A small image classifier, trained from scratch: patch size [2, 2].
Rows from block 3 of a small image classifier, named by matrix and row number. Rows with one number belong to one neuron. Each number is 500 + 50 x the weight over its row's rms, rounded and kept within 0 to 999. All counts start at 0. Numbers have three digits each.
Before each neuron's rows are labels from the 100 images, of 14976, where the neuron reaches its highest value: "colour at peak" is the nearest of a few named colours to the mean colour under the peak. Only what is clearly more common there than usual is listed. The data: microscope photos of single blood and bone marrow cells.
# fc1: MLP up (model.blocks.3.mlp.fc1.weight, 384x192), inputs 64-127
# fc2: MLP down (model.blocks.3.mlp.fc2.weight, 192x384, transposed), outputs 64-127

colour at peak: grey
fc1.110:454536482524556476431537441511505456430549496529572528457416516522559471439462444536599456469562567513549432493481562590558369440529379539445528503550525491464542540554508450528481489510407468
fc2.110:505550522535459496469487471457475558434433556477479417460442512401422502424475475412543591533435394467436544479497533483470569590486409464531508481484510474549550487525591566553546500539520500

colour at peak: blue
fc1.181:420517415493534488526610480492539484589515486492641491524517447446530558515491433527550388563628458529534489461558510539488452475470553458556524473483481501494515503441484546506508494527475440
fc2.181:555462525534457558454503524537383475552443518567445455650522492567480579561536486489512400453502542484493538505577456479510546476516448539614424543573493421474537458475511528424475504474479550

colour at peak: black; blue
fc1.1:456574579507464548416537417487471466421508533492498506502448531491478575521405506438621527494504470428511441425540417490564417477536490472458632414536470509462488514514576500540462581550458413
fc2.1:517509422481567486466546488439555461465501393452496488520446454530460471469493514527459437562504546548492511485507581510554547514473531542549503473547564508508431484518541453485522371470365536

colour at peak: black; blue
fc1.274:413514517525513565513570464529526492504461546467516474576421499462509636435393486559623479514475544468503551471456644507558463483468483487601388459459458447484488532449453539448534559530494498
fc2.274:501412495458533455466499462469485486502565483500429529538469546469490410532490468464400526570441488491515529545456457498525509489454473531500504523538518526512529579496466469561509458405487557

colour at peak: grey
fc1.151:462545464562440504583577559561471557415536503536500521495524512443419526549471496504511479465489435524507555501526487422532497476449418508484484520485482475487532523559549493519499486450476448
fc2.151:496580455505578494476531457420453391469530525520512549459408424536541405477462485613528530502553471581428478344496471510471449412619494441462487428438545470486531462533512449470535484488569596

colour at peak: grey
fc1.240:439504508566570466482453548420423480475542468474642531619499498510543526460536526470460487442547481458520560439391453519506403534552450583431468491411482487525469552442566498475532497519484471
fc2.240:476458500409442514415591411468574495463455493473419475513453527587456499420561430514523573576525566437553405552556545522494507489493433449497536402489514457480497548513497451473497532509522600

colour at peak: pink
fc1.223:476522476559405509476569473452411487442482487531551573416550497480494470517442615534522510460564484547440523481575501574541501543608479581447495494426492541445480530480542478472499473486450435
fc2.223:490520544554535494589531478552485459418477460522516500449410417543589473583541363576444518552591484552444506520429560438498524537507547521466502481550483425499514571490446596522518473402491501

colour at peak: blue
fc1.187:415560467459546505522541502496559546594517459472383524508378496524473564477511598517512503548514532562416547435518497472492537506487397428515555526443547511504450638542566490477501468548473465
fc2.187:478489513394541486531455449528509462487450502537507573437474521568591557513558491537519469433488376470526418434551519495529566490548565553543510504542481496472538383496556488456542582531563471

colour at peak: blue
fc1.116:505520492529500603518584380506486496502493496537528494544521562447522488391465587568491513561551415597490430490494542579528585445429490495459418472432466494472500507433524471538506515539524494
fc2.116:509534508555510509532391560586499455499552426472568471505496493534442507448538488505441375561535553436468483437482490493484414515515490428500430411537454479470401449544495509532428459493565529

colour at peak: black
fc1.242:464532522519410539459447536520510467455536531446473563480490520433533518507536484550570486474513488487506564511537569579530415475488548547536501530502469481429525522478522472411621451609489488
fc2.242:591470555505493568504543491541465460514449529420545521478587404426452465480510522542522493487536518386534517534463464490467453414531456568451456578509416533498503385516566467480520544512459419

colour at peak: grey
fc1.9:516493446502534519535528458562420550494501474483459526461557499514506519442505457415416388447463513488479478551528525494600469523470478413395469535568462507605524519496577556499471551569554505
fc2.9:429523433569391482433483584530516517521502670535491517521459467484515558614505556503508503591518471539432507575500505511447455509534512589571412558486558571466491449492460435547513482384564514

colour at peak: blue
fc1.227:490567401506561486522452477633493415522444445557531545487450502403396592498504533498503404563503524498465499407552599541582531426451503456493472474528413541553505544577552553504530486521454524
fc2.227:539459550503535536478529494521468465557520578517435508465492466489476476485492485575559564634485439528580499543517510526515421492541477479575482441562483467485551550510508489504397487473479576

colour at peak: blue
fc1.111:549457540522509401628475491580555448533455429413436430544469459502466505541601436494559525458544617514532489517477543505464517514586451600484541502503517517517447456497540438433452475516489456
fc2.111:539487544531510530551498425413554361509518591464496512519591499487516432504353453532561580520467492507506500502501485565386457508551496507521503394541415433558522456566490494479505497521494606

colour at peak: pink
fc1.382:473409362555460459552475470469413568537462482471387515426522523524457581494454484518514513589461537503537452473504450479460593523455496507443464479453412506595517588561489490574565516507659510
fc2.382:493448557497433505510526546596530484511527561495511593596531452527435449579487579505513452433465508576544451521536502538567474458507503566427529576450558428485446460503515517407554480425409461

colour at peak: purple; blue
fc1.180:491504477492506491539529470565502523510458546533495518511443461491491548456632484536459512453450534470466506503460493487468530478490583463434559569565517514490543490627425475535482459477529520
fc2.180:556466488562545499384529502440550470549500513539519545506567500546505498519508455404508583587457442578572461464646520460539497474505476551462424545430451511500371481466452468429517441448461516

colour at peak: grey
fc1.34:525536525500510552428542619534458428564517601519484524530529485460489524372522467465544494445561425451531477466463382550530462471419528458442496543521541410505511510496630500518476554391572525
fc2.34:462542569494487556509563410549647477631507446427416487454470523523529484546610512453459479468486538495530480472519530453365525529549566473508445503474508500508581563521515460554545498484493569

colour at peak: pink
fc1.325:513559538520461511497521464427473502533445553489552559490553484445477549501459543332461502472484521425462404456521505500464562605548475413527537575488382473466516517571619542406536465497458447
fc2.325:472449524546479500484562495491511443534569484427520496468387506427471551513453488575487462519463454591557577529508522604540588439519535478506460496523576495456545514459537481538458513502523520

colour at peak: grey
fc1.72:406474517508540419505468513533551464508519454497530560476521530495425573540570507517583533466439471470497489489500533510437558536584573420426559486501485448520471521530545552541461458541504459
fc2.72:527502510507581510467435532474509436500483540429394580496529606373511518456521414487407577529467506454456469458503452513505505483377523557550456468506485474533507559442531492577504436551507575

colour at peak: black; blue
fc1.364:491429545489494498510463435440473520467459587493515461492470433465473533452530455533555478489614529505513499426461491570582525540472450471517478483402536480469538522397473470437595543491474534
fc2.364:524489401470536434473460466446569445518517537522509539401502480499501508490533549574455475508492484644544461540485456461491538514562521488512472518578563552598435524464504474599430541533483498

colour at peak: blue
fc1.87:544553605539544453465477519512446382492444428507490469637410490516532503520476512503564493485520546465481538572536475546459562539521393515517547576514464437418499394425458385456428468492453542
fc2.87:409507515514477514495560440552483528538435496473550573430451508511488513512483607480569428466510553505481558441538479448566472512619459550470577452517475497537535442434547485484530586540574446

colour at peak: pink
fc1.118:470490425521494536412523452465479532461507414580474590480485533516517523544473474527493539530614484572450585571565498598505516500521498498441432489489469466427505430581521526551461481487467431
fc2.118:403537484511478396551490467509512581378408639507498576459483465437425537485554512478479452535533530519437387495441501415458504475496579540496438561496465512606583540514467500504507513521503535

colour at peak: black; blue
fc1.201:581419566489547442564460488496526571560377390475502409557436476577433550456455505418469458537476475493478428485472473534517509531459468462510455417472569385531502542530499474461557539457472394
fc2.201:461520526506480507454468547481496426446502407510531443496540558437481452578344554585391484604480575463481510579582505503475513466410528504540510567545530484553512505458459481583515439535537470

colour at peak: pink
fc1.259:581550520534455458416511483452468499496485394501474488395545500487540526500409542467572488461511637637504541570426496500552573555503452493431464477528436495493549480536489517578552557519542393
fc2.259:554552491482523405502546425509524513505456482533554492480507471470554531585592449529501428449523530513558608520488468439499478473554627521472443547532550487563517504533495448515493456549498543

colour at peak: purple
fc1.213:477478504488523465506449571484564531428544469476499487499529494411530550465491547467512532549550479518537458485426560475505518503514489586508542442564567359483498437518400479517543527605512622
fc2.213:575525544488464544491482431450471483470578489484511483575485479514599527538427500587555469547480461507570393477577530479484576519447553508546455513476457515509535491405508539493439442434576443

colour at peak: white
fc1.176:440449519559564500509472501519522508506494525507446467474473444538514508559516535539390578484498548488482559453491617487454494467494528378557573485519531414516476508479493542438521513556412526
fc2.176:496476432555478400438539575364454523473510476472539573502391547520521508485459393496610509430522553496495525512514434396556507516523407581548567572505518590532483532508456507606523528508551476

colour at peak: black; blue
fc1.167:492504527534547452529582462505549355462523441508477522503482439515452476482551452522635504507535514490561486586428619506519486547584415543580478518532556518554493491461497574509586526508550513
fc2.167:446455535573506556562440446456478523453453497550541458621565531508510512492463562366503519466426505503528501521491395513504424501491510491401603557435423563589502478495496504561507558440526581

colour at peak: blue
fc1.214:458566503529486479479523456534494552478545468513534498474546524563425614528513422550488520482566492549525511482473528526522573432467461592477484421555587426492424532525515468452499473454522531
fc2.214:488482552450476489502446450433505472521536487535503450510467423419503464629437603512531426503532539444500454458451529411520554532508540539496525592534358526526601486426527550511465431481501418

colour at peak: white
fc1.269:580478610537513525450507497517486421506446531376447464510488601557446548578412562520521521459493462516498490539534631545448438557413534551510464475485404504469520481439505526481550469540417511
fc2.269:476499448547402414488469539467483434437568509529512502551488506485517542484524366559480453477451552456529468396449563591551516480513553498414536556601524490487569510477503553536490540445590381

colour at peak: grey
fc1.226:556502553484539453606482418546517519452501461542555590501506462452516577460426510442543463479462468513495477519503487535451516511462412594393447494434508459415467483369491376594483563455441478
fc2.226:505518646485521533526507468485409465485483534569489552528562484444502531510485457510564552495433533538462558510515473514507444584527534543551414399557509520482482486600435485510504396542484465

colour at peak: pink
fc1.317:465611455485508517418528439439463570532496494580477475489556522497494464412467550493468566619477577488464496456451464465515593444498442502456494483504509510394437451502554512466498471540505540
fc2.317:451437527529520494527530550585473462477504473433554526476443528504438499524522519481491529447506434465500475480497479570440524501352469515517579596515528493525416473425456573506415494428561510

colour at peak: pink
fc1.323:455549466484520482584534518457492484519560483456543487471529627513447508437563416530521507514572564508581602439500552530557506527434463519503493602396513412521556516486435404542536575477543501
fc2.323:602491549491528462568561601440521486465445582534602475502497587537456534464462457502534531525484473528425568473536507453470531560544468524509574461516458508450514469495503443469483521470436564

colour at peak: brown
fc1.45:392521552508546557566526406491549519462495533529489558462532483485454522559634552538518363580545555561577547473408541509589448515438515452491472580502406510495494470575496521465564478511477433
fc2.45:590481492496531572466426626544508538451522459497563530502482530555547515501408396512447628476522487443510539555582515375470492429521547465493540516481544552465435611507520522487480422439439427

colour at peak: blue
fc1.182:505544518490523508529450504467435407398617417526496463525368384420480566510444439495489499503568476477493506517551482456486491546488547444502547450547558492505531545405559499474541467573412549
fc2.182:518567492479510535505544526509532519518462431522564413509665559485573424502457523500567483457393520478532479480445490572508488457531516515546479554552492455515459505545470436469500490443489428

colour at peak: white
fc1.139:564421419574521490533438493455551505464475422485444516537477507522564440472494448509562448483472556415523428491366533543452497594476471554470472486471542418555496455559454540549481514531468526
fc2.139:448522432517426497417479555467399526529560503574483485489511553475444466473474538581516415523454477448459527499525454465525525475440576491584481513592499554508507474482401513407505455470513427

colour at peak: white
fc1.15:579488470528546492442551450467565455478591495513529493556554518429456450478536512477491474518483510496585539538501459536595478465477547468545537589489482472476459587461544471546510486454437578
fc2.15:490549520511415542436485566542429511551514506448514452480495502595453463505511587588494485439463549472572472486513610522513494534652435478502547518532529551552588549465443480547485520512494572

colour at peak: purple; blue
fc1.75:508548509548506498497594488496519508581551472424520560512557454538500519617433579554554563513543455493496450538464524488457503497529454531548518626423478443520456549474531483496416461534528571
fc2.75:585566444486566539491500497514539527459548542542512500445453603580464510416489528459515519509561472567477550503553511434528481525491571497532562529422541515527446428472490532567535409389484567

colour at peak: blue
fc1.127:531505508597474548529456504505525476483594520495413557451444426499528554447533476422481415477525636506514512513572409549550547459520511483439450435540625483467447474481566508536578512573407578
fc2.127:496564407484572461377501482482501417441540526501594456488537577509469523526453572534517490507472459517482390523546532410444484578475487587538508504475506513534387529503558481505491557449513409

colour at peak: pink
fc1.231:528500527518421552477475526529563416503447480583448382456585553513513497482407499494484522511458530536480544500495505596525659546416481398417518429452477499572524445554468559473580405513491472
fc2.231:458556447465426488499581432517600571568430483436449507511417504498413558451469524503530569578591501524549481514567608465449456449472441474512531511547540424504480510508505535474456532477422523

colour at peak: pink
fc1.306:515470490478458489455418577524501456410461503418457527432527541509554507424468447450500406445456514506458459531498504534521525595511486598472562460558517508546513514444551559583429516524518456
fc2.306:508470474423442485560400508478538533507459463544480427569507431479511502544523522491482556543440574448563518485459442500471442456464569407497540471510540565490562446570465544421553477477544458

colour at peak: blue; purple
fc1.91:486507523554507406526506475521547493488521477577545450537531531506558551491482446386459543502482454542461540478433437496526469552584555428385520466460455473448512490423570465482528590477480526
fc2.91:524477496497571455582446495505571496503521507504503520478502499515514464536590479420607447583468548558473493524596455446528514566530514497497537440583454441534521523490486563516569409536463437

colour at peak: black; blue
fc1.367:433528523472541506513526548479497574431472423431555485424501535579527555497487510371429496435499457518503512382547477506546537493551396475486512553548527589463462496543559385467512520585418455
fc2.367:601502544529548489477441557416476454509592447515471493528575385504451509493473496638506501615522538556450605524483499543512547548463580492512503440496502323579552438496529486540442441519469568

colour at peak: blue; black
fc1.149:576450508527484505525573425440463523559443416507456405458517504461588581419570493465498536507570604515509491436507551533517515459450493427479445469522534496486524528491567482530498390478566420
fc2.149:498519480559487568477531544417447460555556508407513518544565538546498479492464488482502500478506515473456552416475511450491450501513446510486434494515412520557461457532434470544392561526457409

colour at peak: pink
fc1.4:528473527545493519664471507560457548530468589467518443510466557550576537481536516379547459449479559484451503516471441551442556540586462530552435466486492521475544552569465511448461492542553424
fc2.4:481470541482474482439548586438543343442587456468522528559537451509468476594390441512456468534567384487503483512489596516526469503484465500541515573548461492477556375453462514545536447532497516

colour at peak: white
fc1.146:485538539502505566488487484480552478483553525564533440487508506563445546505549585473520514536495472375473464557426480474480453525479519479515493413538518482477540442412511543554574595519456494
fc2.146:545447536376486447431534472433530446500612466488512472398525478429623532565497582478492552519599416465530581501422536488472490404439499554515488527403473528466476548515600525608564445545526525

colour at peak: grey
fc1.327:433547536522564547577572504488498459510546460546493449589586535506606523463476341493569489530444478537491468468400427552537484473470553519479460481441549385479465496544474514464486540527487506
fc2.327:510476587583570560588536454572492614459495401546478483527573497531527523572491514420504517532491509517473424512586573526422492403587482453431594517429526582600465463475531550462440506366483447

colour at peak: black; blue
fc1.25:493496542510520441542449555525579497527516520570525447473508403557480509394493579512505467480536509451498426405509518536474540454428481541486476429508523505453442612535497521550524488492490500
fc2.25:451467490548481516442483434457375520485532416587499515580527525459466570523558481461480411479418562541500501567509546556487472524451444464535530553492534488588449451457542476496507531558581472

colour at peak: pink
fc1.222:507467442582463411535529439503474469423484477482483460455501468528447537548448501438486521486534586540490476552437546403546468500513531521455510574498506425496513412477632438515571543505516503
fc2.222:477520465498519466450472452507521504514521467464476492523425522525628596575579486495560571510524514537493527500531521519457363531591481499526521533488462395522511404554400612531431469472405478

colour at peak: pink
fc1.219:453511500652498511554492504488534534387445411515454475412499503416492403546487495436521482597497468482496499503498481491437470501488500546511520431605455436468579512520506527565485496493485459
fc2.219:505518454504573479463486437410494519425579530498498555540450508558634518474448427547475503505511446527412507501485486547530492491444593501563492505516432507557472548448447464489471510455525478

colour at peak: grey
fc1.157:527525581532430498559439547497524500561483584601551500448472556514585514524445456492526525545526517478562504434559500527503531509520547561495556599507512514456506505416518432414474492442527582
fc2.157:460448441564482498539454608379493438494496577502517492573565466386409487412507508512620430556548536421502433556523481537471472531490513411541582440445474515453463529586503575514519517491539556

colour at peak: white
fc1.346:503498452439520492551495434415605451451567467467499494378542573476441503540429472523459520466472509490455510486506518481531491432623464469508472453539601462461491431395538586571413567491467546
fc2.346:449524526481476506478474461362469500466493521487502605537571459485483454540534514463424515496530522507477452506406416505452563441517535511521516556407540488543492528522411444541499420523475520

colour at peak: blue; black
fc1.350:537488504516531546468462464520417466433589503491476412529428498452538468546571396517510508498497445495558494543507492636511559549513439441484544476522556582480548507532579516488646507569468516
fc2.350:530584468578572474519550603510389478484430474544480520455455478602448486453436456533534594449520594505429461533589474493517536568520445583499409443552547403523485498474494504602470505443423458

colour at peak: grey
fc1.248:518473483524534512461495516442464502433524513458356525505577565467515480497468510389570485527477506488524537482514478591512535456529448442460558420559566485478500478498500439511542567503447510
fc2.248:542448520487531451520481489529471422590505437429494501588505440512499420433528545429401465447403508537525549473537549510569566510570450467445549426482458538581481488491581416454533481514465555

colour at peak: black
fc1.104:453474517558481565538560580414466540502505477521423479384552482526566533574513533537543397587499500383426467393576532510545493511466571517499412522394485524448458493522521460502540591597440495
fc2.104:552478475461506542400466453528457498419515443518530472522436497570492461587478559589448491472491540521503544558494507566494444530518515487522534466536563596513482467463522499515500417430487462

colour at peak: pink
fc1.199:486459538455508464538467507582546453558482415562539533459645501469550482573432497387532515483447598371580469521515526460533486497395549502486429458564465515525453529485553491518590490510478557
fc2.199:436496526496518549505431601458440456395426610454425464449528570434423605493622450523618543420551474541426451448506581462533517481469533488436485550483540560541535599485523504494526469547504507

colour at peak: blue; purple
fc1.280:416523441524379473455442449493504545504554487470540483490506430442486453487493437522507435541541552478488524444563548474500582545459584415489381416518555445521504477506593511472566466631573511
fc2.280:575544435502478556461583407388487552563493482511491456424484549531517491507540522492503497474427584528413550618566536485494371521482475478502490455498518508503493517566481494459478514447436440

colour at peak: grey
fc1.283:485569435579510464522508493478461578440510574590447470570513441499413519552516560498550444449534588449509603596532524474532442595493501534473537604534488480395467541485519532476409494466524507
fc2.283:524497580449431483547492509534454532512427506566532510435478563505630513508511521525478510534537437490416507462458516454495591469470523464562455457542519481546543486509480533516511418454480601

colour at peak: blue
fc1.92:524503567517563501409397547534550519521610501478542476495469515413552600432407442461499447568572472492559475507442506631560659500545578471550582489490412510474516413458607520499502584435407534
fc2.92:369507519489497521449524436456488568544541558484585506488515487553535475591473494478538582480354525473520522479479422541494436508486535558531556554515449525385566515506562567430514485509502466

colour at peak: grey
fc1.228:433585490526535490530541453600453530530476542519610507526501470600462454548483517420511568487439480515517420480496485544519478422456593481524462416477511504541520562511512480514550493589555521
fc2.228:543458498518426519553445563509631566491445476468505467389611469473468547423528515515503483466465554489537514510507462418487497513507543508457487554557432558451481440494571449438437504562489525

colour at peak: white
fc1.265:491502554492561380484633503419525449474515574569520467463483451548454519549426515526527464530442503444548502393490491429509545457534535515429493517379477455507515550467474502540506447492536538
fc2.265:536516487476444485530558436506582460569534515477476540508497551561429488524529529499427500459569395490592476498521512500451509525464589487534548410491625586457542567368481573443588519482454415

colour at peak: pink
fc1.81:454475472501558514553503412487565448418544518473446458515491488459472512474501580492435522452554403552488482444571431513523504508414541502426523601636470518513573451548545594544463581502435487
fc2.81:417501586507548521489443618455523497599498514565498568467559503485536527500518549477503592516527559520433571530434470459494495526502439483489356499417496462562532548405440452444549528450462543

colour at peak: purple
fc1.251:529534631563517452516522586493544439507522462505497449505567538543525457474483489513511503502508529576527502527526410430493555552499503535548407536572484455545544544483445462509518463554569508
fc2.251:485461414475430477529547488409477546468457542521499603519513573495509480471501549550484541521531513551544543488483468546517513406540552577493590523530522539516471533448483422462442452501526562

colour at peak: pink
fc1.256:484547604594540405500492467467494545543518548509477512507517483553530559535498519502471520531510447540567511497495539476570503595413517453512590545431529519509515536531494489451463547375481473
fc2.256:535377554468486596542449467509567473499425517484522476424482499332385501560496511495514533479555541561473497522457456565442500447452533530526583402482403471569461404390482565495545503444527543

colour at peak: grey
fc1.318:476604539530599485503544476563540523502495557531436480572510407528520460463476544486502512494412414542566515568595498532400523457447472508510480497469555443436502552574462408506558636484391439
fc2.318:455521535445463522468422492482505381465508528493486509471492523406485509478567497546483496505434457396466503483438430509542449517512448513508494456465548531491607525480596563526472581531482550

colour at peak: blue
fc1.31:514542419490615535526535516496531456460517530467548527485501453500622470408464510470503425461553469508509567534471426469518406490551466455518475542490409584562357498476491420484472521491505555
fc2.31:499466490550493489472545547449498577598551520506423502514442473508490456483457464543459520497471441538434423506529549623411427594464505574398418438453529410637544504500484421593445512582576455

colour at peak: pink
fc1.33:508499454514577521501488461483547555451544502565461440500543534595431467544477527447509490409537563460554579511503529467483590591464500569450483382513504457536558382596558448456480459514466456
fc2.33:490519505548405477559461481514545560468600520573537592462431488452550515563491462464536562537540452447383507507473550549445508502520537513522485549516551435560551583484530559594483558456514525

colour at peak: pink; blue
fc1.230:530505470542493485541494514442489597455387474522479480451521496529471548539617423440551589529392486480526556492506541503491439536448539469514593418522510402518502578548483504484548483448504438
fc2.230:478615513434555544482519406545484487595605522482532477438472482499502476481463558479482457467533527551524443556525496539533517481499536546465422446483542559478463522442487526499496501441522550

colour at peak: grey
fc1.293:568510534591428468553602447481502602518488477384471441459491466537501563499434443452498527412430465481501417577518439400512530562545493436510572503452477505538534548495408502438488505501618498
fc2.293:568461421488504516454482559449510463542580533537473525470519489520535471511565462541487537555530519565507481512472514470498482503439480431459423512490516517608517474389553502607555487551507516

colour at peak: grey
fc1.320:480472491586536474525483470470592517462569385560615465480653550571547541461499484551556439526499431447522455509445406506523525443582571461468613462432386490393461534429511540486425458501476514
fc2.320:538587469479529557575634554459530454510439560569439599460491582473374524534577558557430462457421574558468471504511488564473514499515527505472442544495454535560517473464418568483505507524446541

colour at peak: blue
fc1.188:531556473489452462463541431551442406479557548510538500563528557644481459505491467498482607557482590534498475411421557596505527514529536491434510462550505396489483500494476444452455452504448472
fc2.188:430491472506510489516504551492435557563457494487439513460515552506617490498494506508524519407475504516475579488449436455504510455499513437536544544452496580446490460414480516573428371435479454

colour at peak: grey; brown
fc1.290:553501583513566483569527505571517502520506528548495539452442506543458417392498470500388530531540536495542476416521436519468459500452534454457528495494514421508487467432502552512542582554531592
fc2.290:489500483593462493504523525452591478503546411550593541507555480506519549552493495451439441462504471505545400489465382419464557477527525509519491479545457470515465512453488599539431531467554548

colour at peak: pink
fc1.202:458468444514453552494467553538529481495513455434449508510502534516543493519518598455611369570442445640527517586439527565520541526480504505455427579578509541591453402538467488499451516538524503
fc2.202:551572438499500508465535526423530576512516497525522459493478464575437601541513494572465578451471505511459447456511486530639421480486503581535426526493511416558569444558598599549560454482509529

colour at peak: pink
fc1.339:494491474593486473465564436429435576576443530497510522525548587428536536552472462479540448513529512502441549582508490485425563520532568488501459529559524448492609523503478546449506557545555528
fc2.339:379491588488550474447540417438458590534433491524533516545467536561577518550509542612469465550496509461553437450531470547546380417553473463460501528519468446465495395538574431510486439442518458

colour at peak: grey
fc1.173:459589536594530528556406558481515515531502618480491546495443529507551473521550543535508481444628566557556484517516402574526508548477539457483582514542502460422451473528523474451527428447520619
fc2.173:497522404515532516518497521478530484567499486477504530561490574456486497479505422470591522496448476457454505517510431552465411505408490438524484468388466420505483584559521456506531521553556484