Weights of a small image classifier: 10500 steps.
Rows from block 8, named by matrix and row number. Rows with one number belong to one attention dimension. Each number is 128 + 32 x the weight over its row's rms, rounded and kept within 0 to 255. All counts start at 0. After the name is the row's rms in percent of the matrix's.
# q: attention query, key and value (stacked) (model.blocks.8.attn.qkv.weight, 576x192, the q third), inputs 128-191
# k: attention query, key and value (stacked) (model.blocks.8.attn.qkv.weight, 576x192, the k third), inputs 128-191
q.100 105 [100 139 118 165 220  89 129  64  92 164 146 135 101  92 142  82  84 158 160 119  96 122 165 102 130  29 104 119 138 164 129 149 154 181  78 135 109 105 142  96  82 137 113 103 169 144 125 160 198 145 174 110 150  87 139 142 143 118 131 166 103 164 137 191]
k.100 108 [101 101 134  41 138 114 167 121 113 145 117  97  52  83 134 131 194 114 157  91 112 186  90 131  92 130 102 139 151 148 128 118 123 170 107 147 159 170 182 120 142 120  77 156 115 130 148  98  86 147 150 155 171 131 145  89 115 145 174 141  82 154 141 140]
q.101 094 [128  55  83 185  81  60 193 184 125  88 151 153 133 149 101 168 119 111  70 115 114 116 141  63 141 102 125 150 160 113 141 197 154 118 134  77 183 139 111 153 115 135 111 164  91 180 112 151 104 132  98 140 101 140 123 101 140  94 142 116 117 137 115  89]
k.101 097 [118 131 209  77  92 127 128  99 100 120 142 119 148 102  83 146 130  98 195  84 146  67 168  83 181 161 137 104 105  86 103  99 150  82 169 132  88 139 105 186 140 130 147 113 134 125 100 168 126 129 164 120 164 162  95  90 135 115 108 162 115  98  85 158]
q.102 098 [138 186 160 115 144  89 183 138 215 126  94 135  93 158  72 104  86 169 196 128 130 102 185 141 112 129 139 164 168  82 146 120 101 149 150 161 171 133 128 110 136  71 166 131 149 132 156  49 124 120 138 160 126 103  71 131 119 120 130 113 152  55 140 103]
k.102 097 [111 113 115  52 147 160 133 153 111 112  79  97 143 125 168 101  57  73 123 138 106 169 123  93  93 137 101 137 106 153  85  99 117  79 171 188 147 157 157  44 208 181 132 130  75  97 121 175 124 152 101 132  67 151 143 114 109 130 111  58 124 164 166 133]
q.103 117 [ 65 169 108 123 208 125  98 143 108 149 170 158 147  82 124 131 111 104 150 104  87  81 122 128 116 107  97 123 144  94 165 130 160 173 122 139  99 125 152 103 147 151  98 167 107 123  98 143 153 105 113 120 108 141  81 141 114 154  97  97 128 112 138 155]
k.103 112 [109 108 103 186 168 139 149 104 124 152 152 151 130 172 164 182 118 123 126 140 111 172 121 118 110 215 164 145  84  56 173 110 143 152 126 131 105 158 132  99 132  81 133 105 152 152 124 113 131 159 131  91  94  58 167  78  94 105 168 108 161 120 123 136]
q.104 120 [126 108 104  94 142  74 125  81 136 109 124 147 133 129  46 133  80 195  63  92 111  91 125 152 121 136 151 122 143 116 152 142 106  89 154 100 113 128 144  71 127 182 109 157 110 150 147 119 134 132  81 130  79 105 151 182 155 113  93 140 102 103 200 100]
k.104 093 [167 139  80  69 110 138 103 139  66 132 133  99 113 141 142 103 170  74 173 114 112  49 125  92 105 141 112 159 130 110 179 126 133  87 178 101 123 110 121 118 100 142 140 142 128  78 152  87 150  56  98  97 129 144  97  66 176  88 109 119 111 111 158 138]
q.105 120 [100 149 126 133  91 200 165  92 114  76 100 110 165 126 101 115  98  64 150  73 103 196 138 139 100 126 104  97 201 136 117 115  88 158 164 116 135  59 126 188 134 141 135 100 166 144 128  88 123 111 129 130 184 116 159 133  99 146 156 107 162 105 139 128]
k.105 110 [116 130  53 132 152 135  93 104 131 101 137 147 153 103 123  79  87 135 213 118 140  95 129 146 140 146 158 129 124  68 125 109 153 134 132 104 163 148 111 102 109 133 136 133 125 184 129 115 182  95 125 119 146  99 102 131 178  96 103 145 131 126 110 124]
q.106 098 [102 159 132 128 164 145 138 147 155 133 129  87  73 185 112 113 128 131 116 176 163 128 126 128  99 128 147 154  82 141  92 107 105 122 161 128 152  85 164 127 136 174 140 114 175  81  95 146  86  63 124 151 156 126 107  22 149 104 115 160 106 237 143 121]
k.106 088 [106 111 130 147 122  58 107 118  68 124 159  79 170  94 109 151  95 139 178 107 131 123  98 117 119 132  46 193 163 127 135 116 113 145 132 142 152 161 125 153 197 113 103 137 128 132  99 167 130 173 151 152 141 174 125 105 114 131 124  92 137 125 180 154]
q.107 101 [152 111 132 164 111  97 162 106 139 128 163 128 152 111 123 155 183  78 121 155 132 104 134  87 133 140 140  92 159 124 144 105 126  88 121 129  95  90 137 156 130 146  95 106 144 118 100 125 145 106 153 118 135  87 132 147  84 174  96 127 161 145 129  64]
k.107 096 [168 153 163 113 141 128 109 147 179 168  90 124 110 110  79 132 155 168 171 143 106  97 236 141 138  62 168 168 132 124 168 129 157 101 106 128 114  94 122 149  69  92 140  92 161 126  73  62 132  93 123 116 102 156 107 144 178 101 106 158 154 152 112 140]
q.108 090 [130 184  89 121 100  91 144 160 115 171 132 101 124 124 107 166 144 146  65 153 204 188 162 150 109  94 145 144 142  92 162 105 131 114  86 125 149 108 136 197 115 108  39 115 163 148  82 123 191 109 125 112 176 104 106 127 162  98 115 142 145 117 121 172]
k.108 102 [107  82 138 139 128 177 216 143 137 142 170 101 113 125 105 140 105 140 118  55 114 190  97 114  64  80  86 161  76 174  90 189 143 126 119 128 131 129 105 184 143 164 173 163 171 139 127 172 126 105 139 127  82 106 115 111 141 102 120 107 103 111 146 190]
q.109 102 [ 80  69 144 116 125 133 135 138  67 134  82 124 104 112 146  96 100 130 134  96 122 122  87 170  76 145 117 185 159 139 160  97 174 131 126 178 188 118 101 167 188  93 123 126 116 102 131 104  86 199 128 159  91  89 143 156 141 110 142 137 117 111 177 115]
k.109 099 [140 113  94 155 127 121 119 111 138 155 163 135 107 145 157 152 163 168 200 164 100  84 104 146 133  67  76 114 139 175 116 139 133 187 137 100 101 133 158 147 116 173 128 135 134  79 111 140 107 126 159 131 127 136  70 152 140 115 109 150 191 157 122 112]
q.110 120 [ 80 183 159 132 102 125 137 153  94 162 130 164  99 164 138 113 173  79 113 146 194 120  71 111 158 146 158 126 105  68  99 128 120 132  90  96 154 134  93  92 102 129 146 114 108  65 132 127 104 104 132 124 124 115 138 148 194 120  88 115  88 138 176  94]
k.110 115 [166 104 149  62 128 151 158 133 142 123 122 157 149  69  84 114 145  99 147 159 124 113  20  75 132 167 170  59 130 101 127 107 139 132 114 180 154 124 148 169  85 127 142 139  85  98  88 129 125 149 167 132 149 129 207 159 104 158 147  98 108 105 158 136]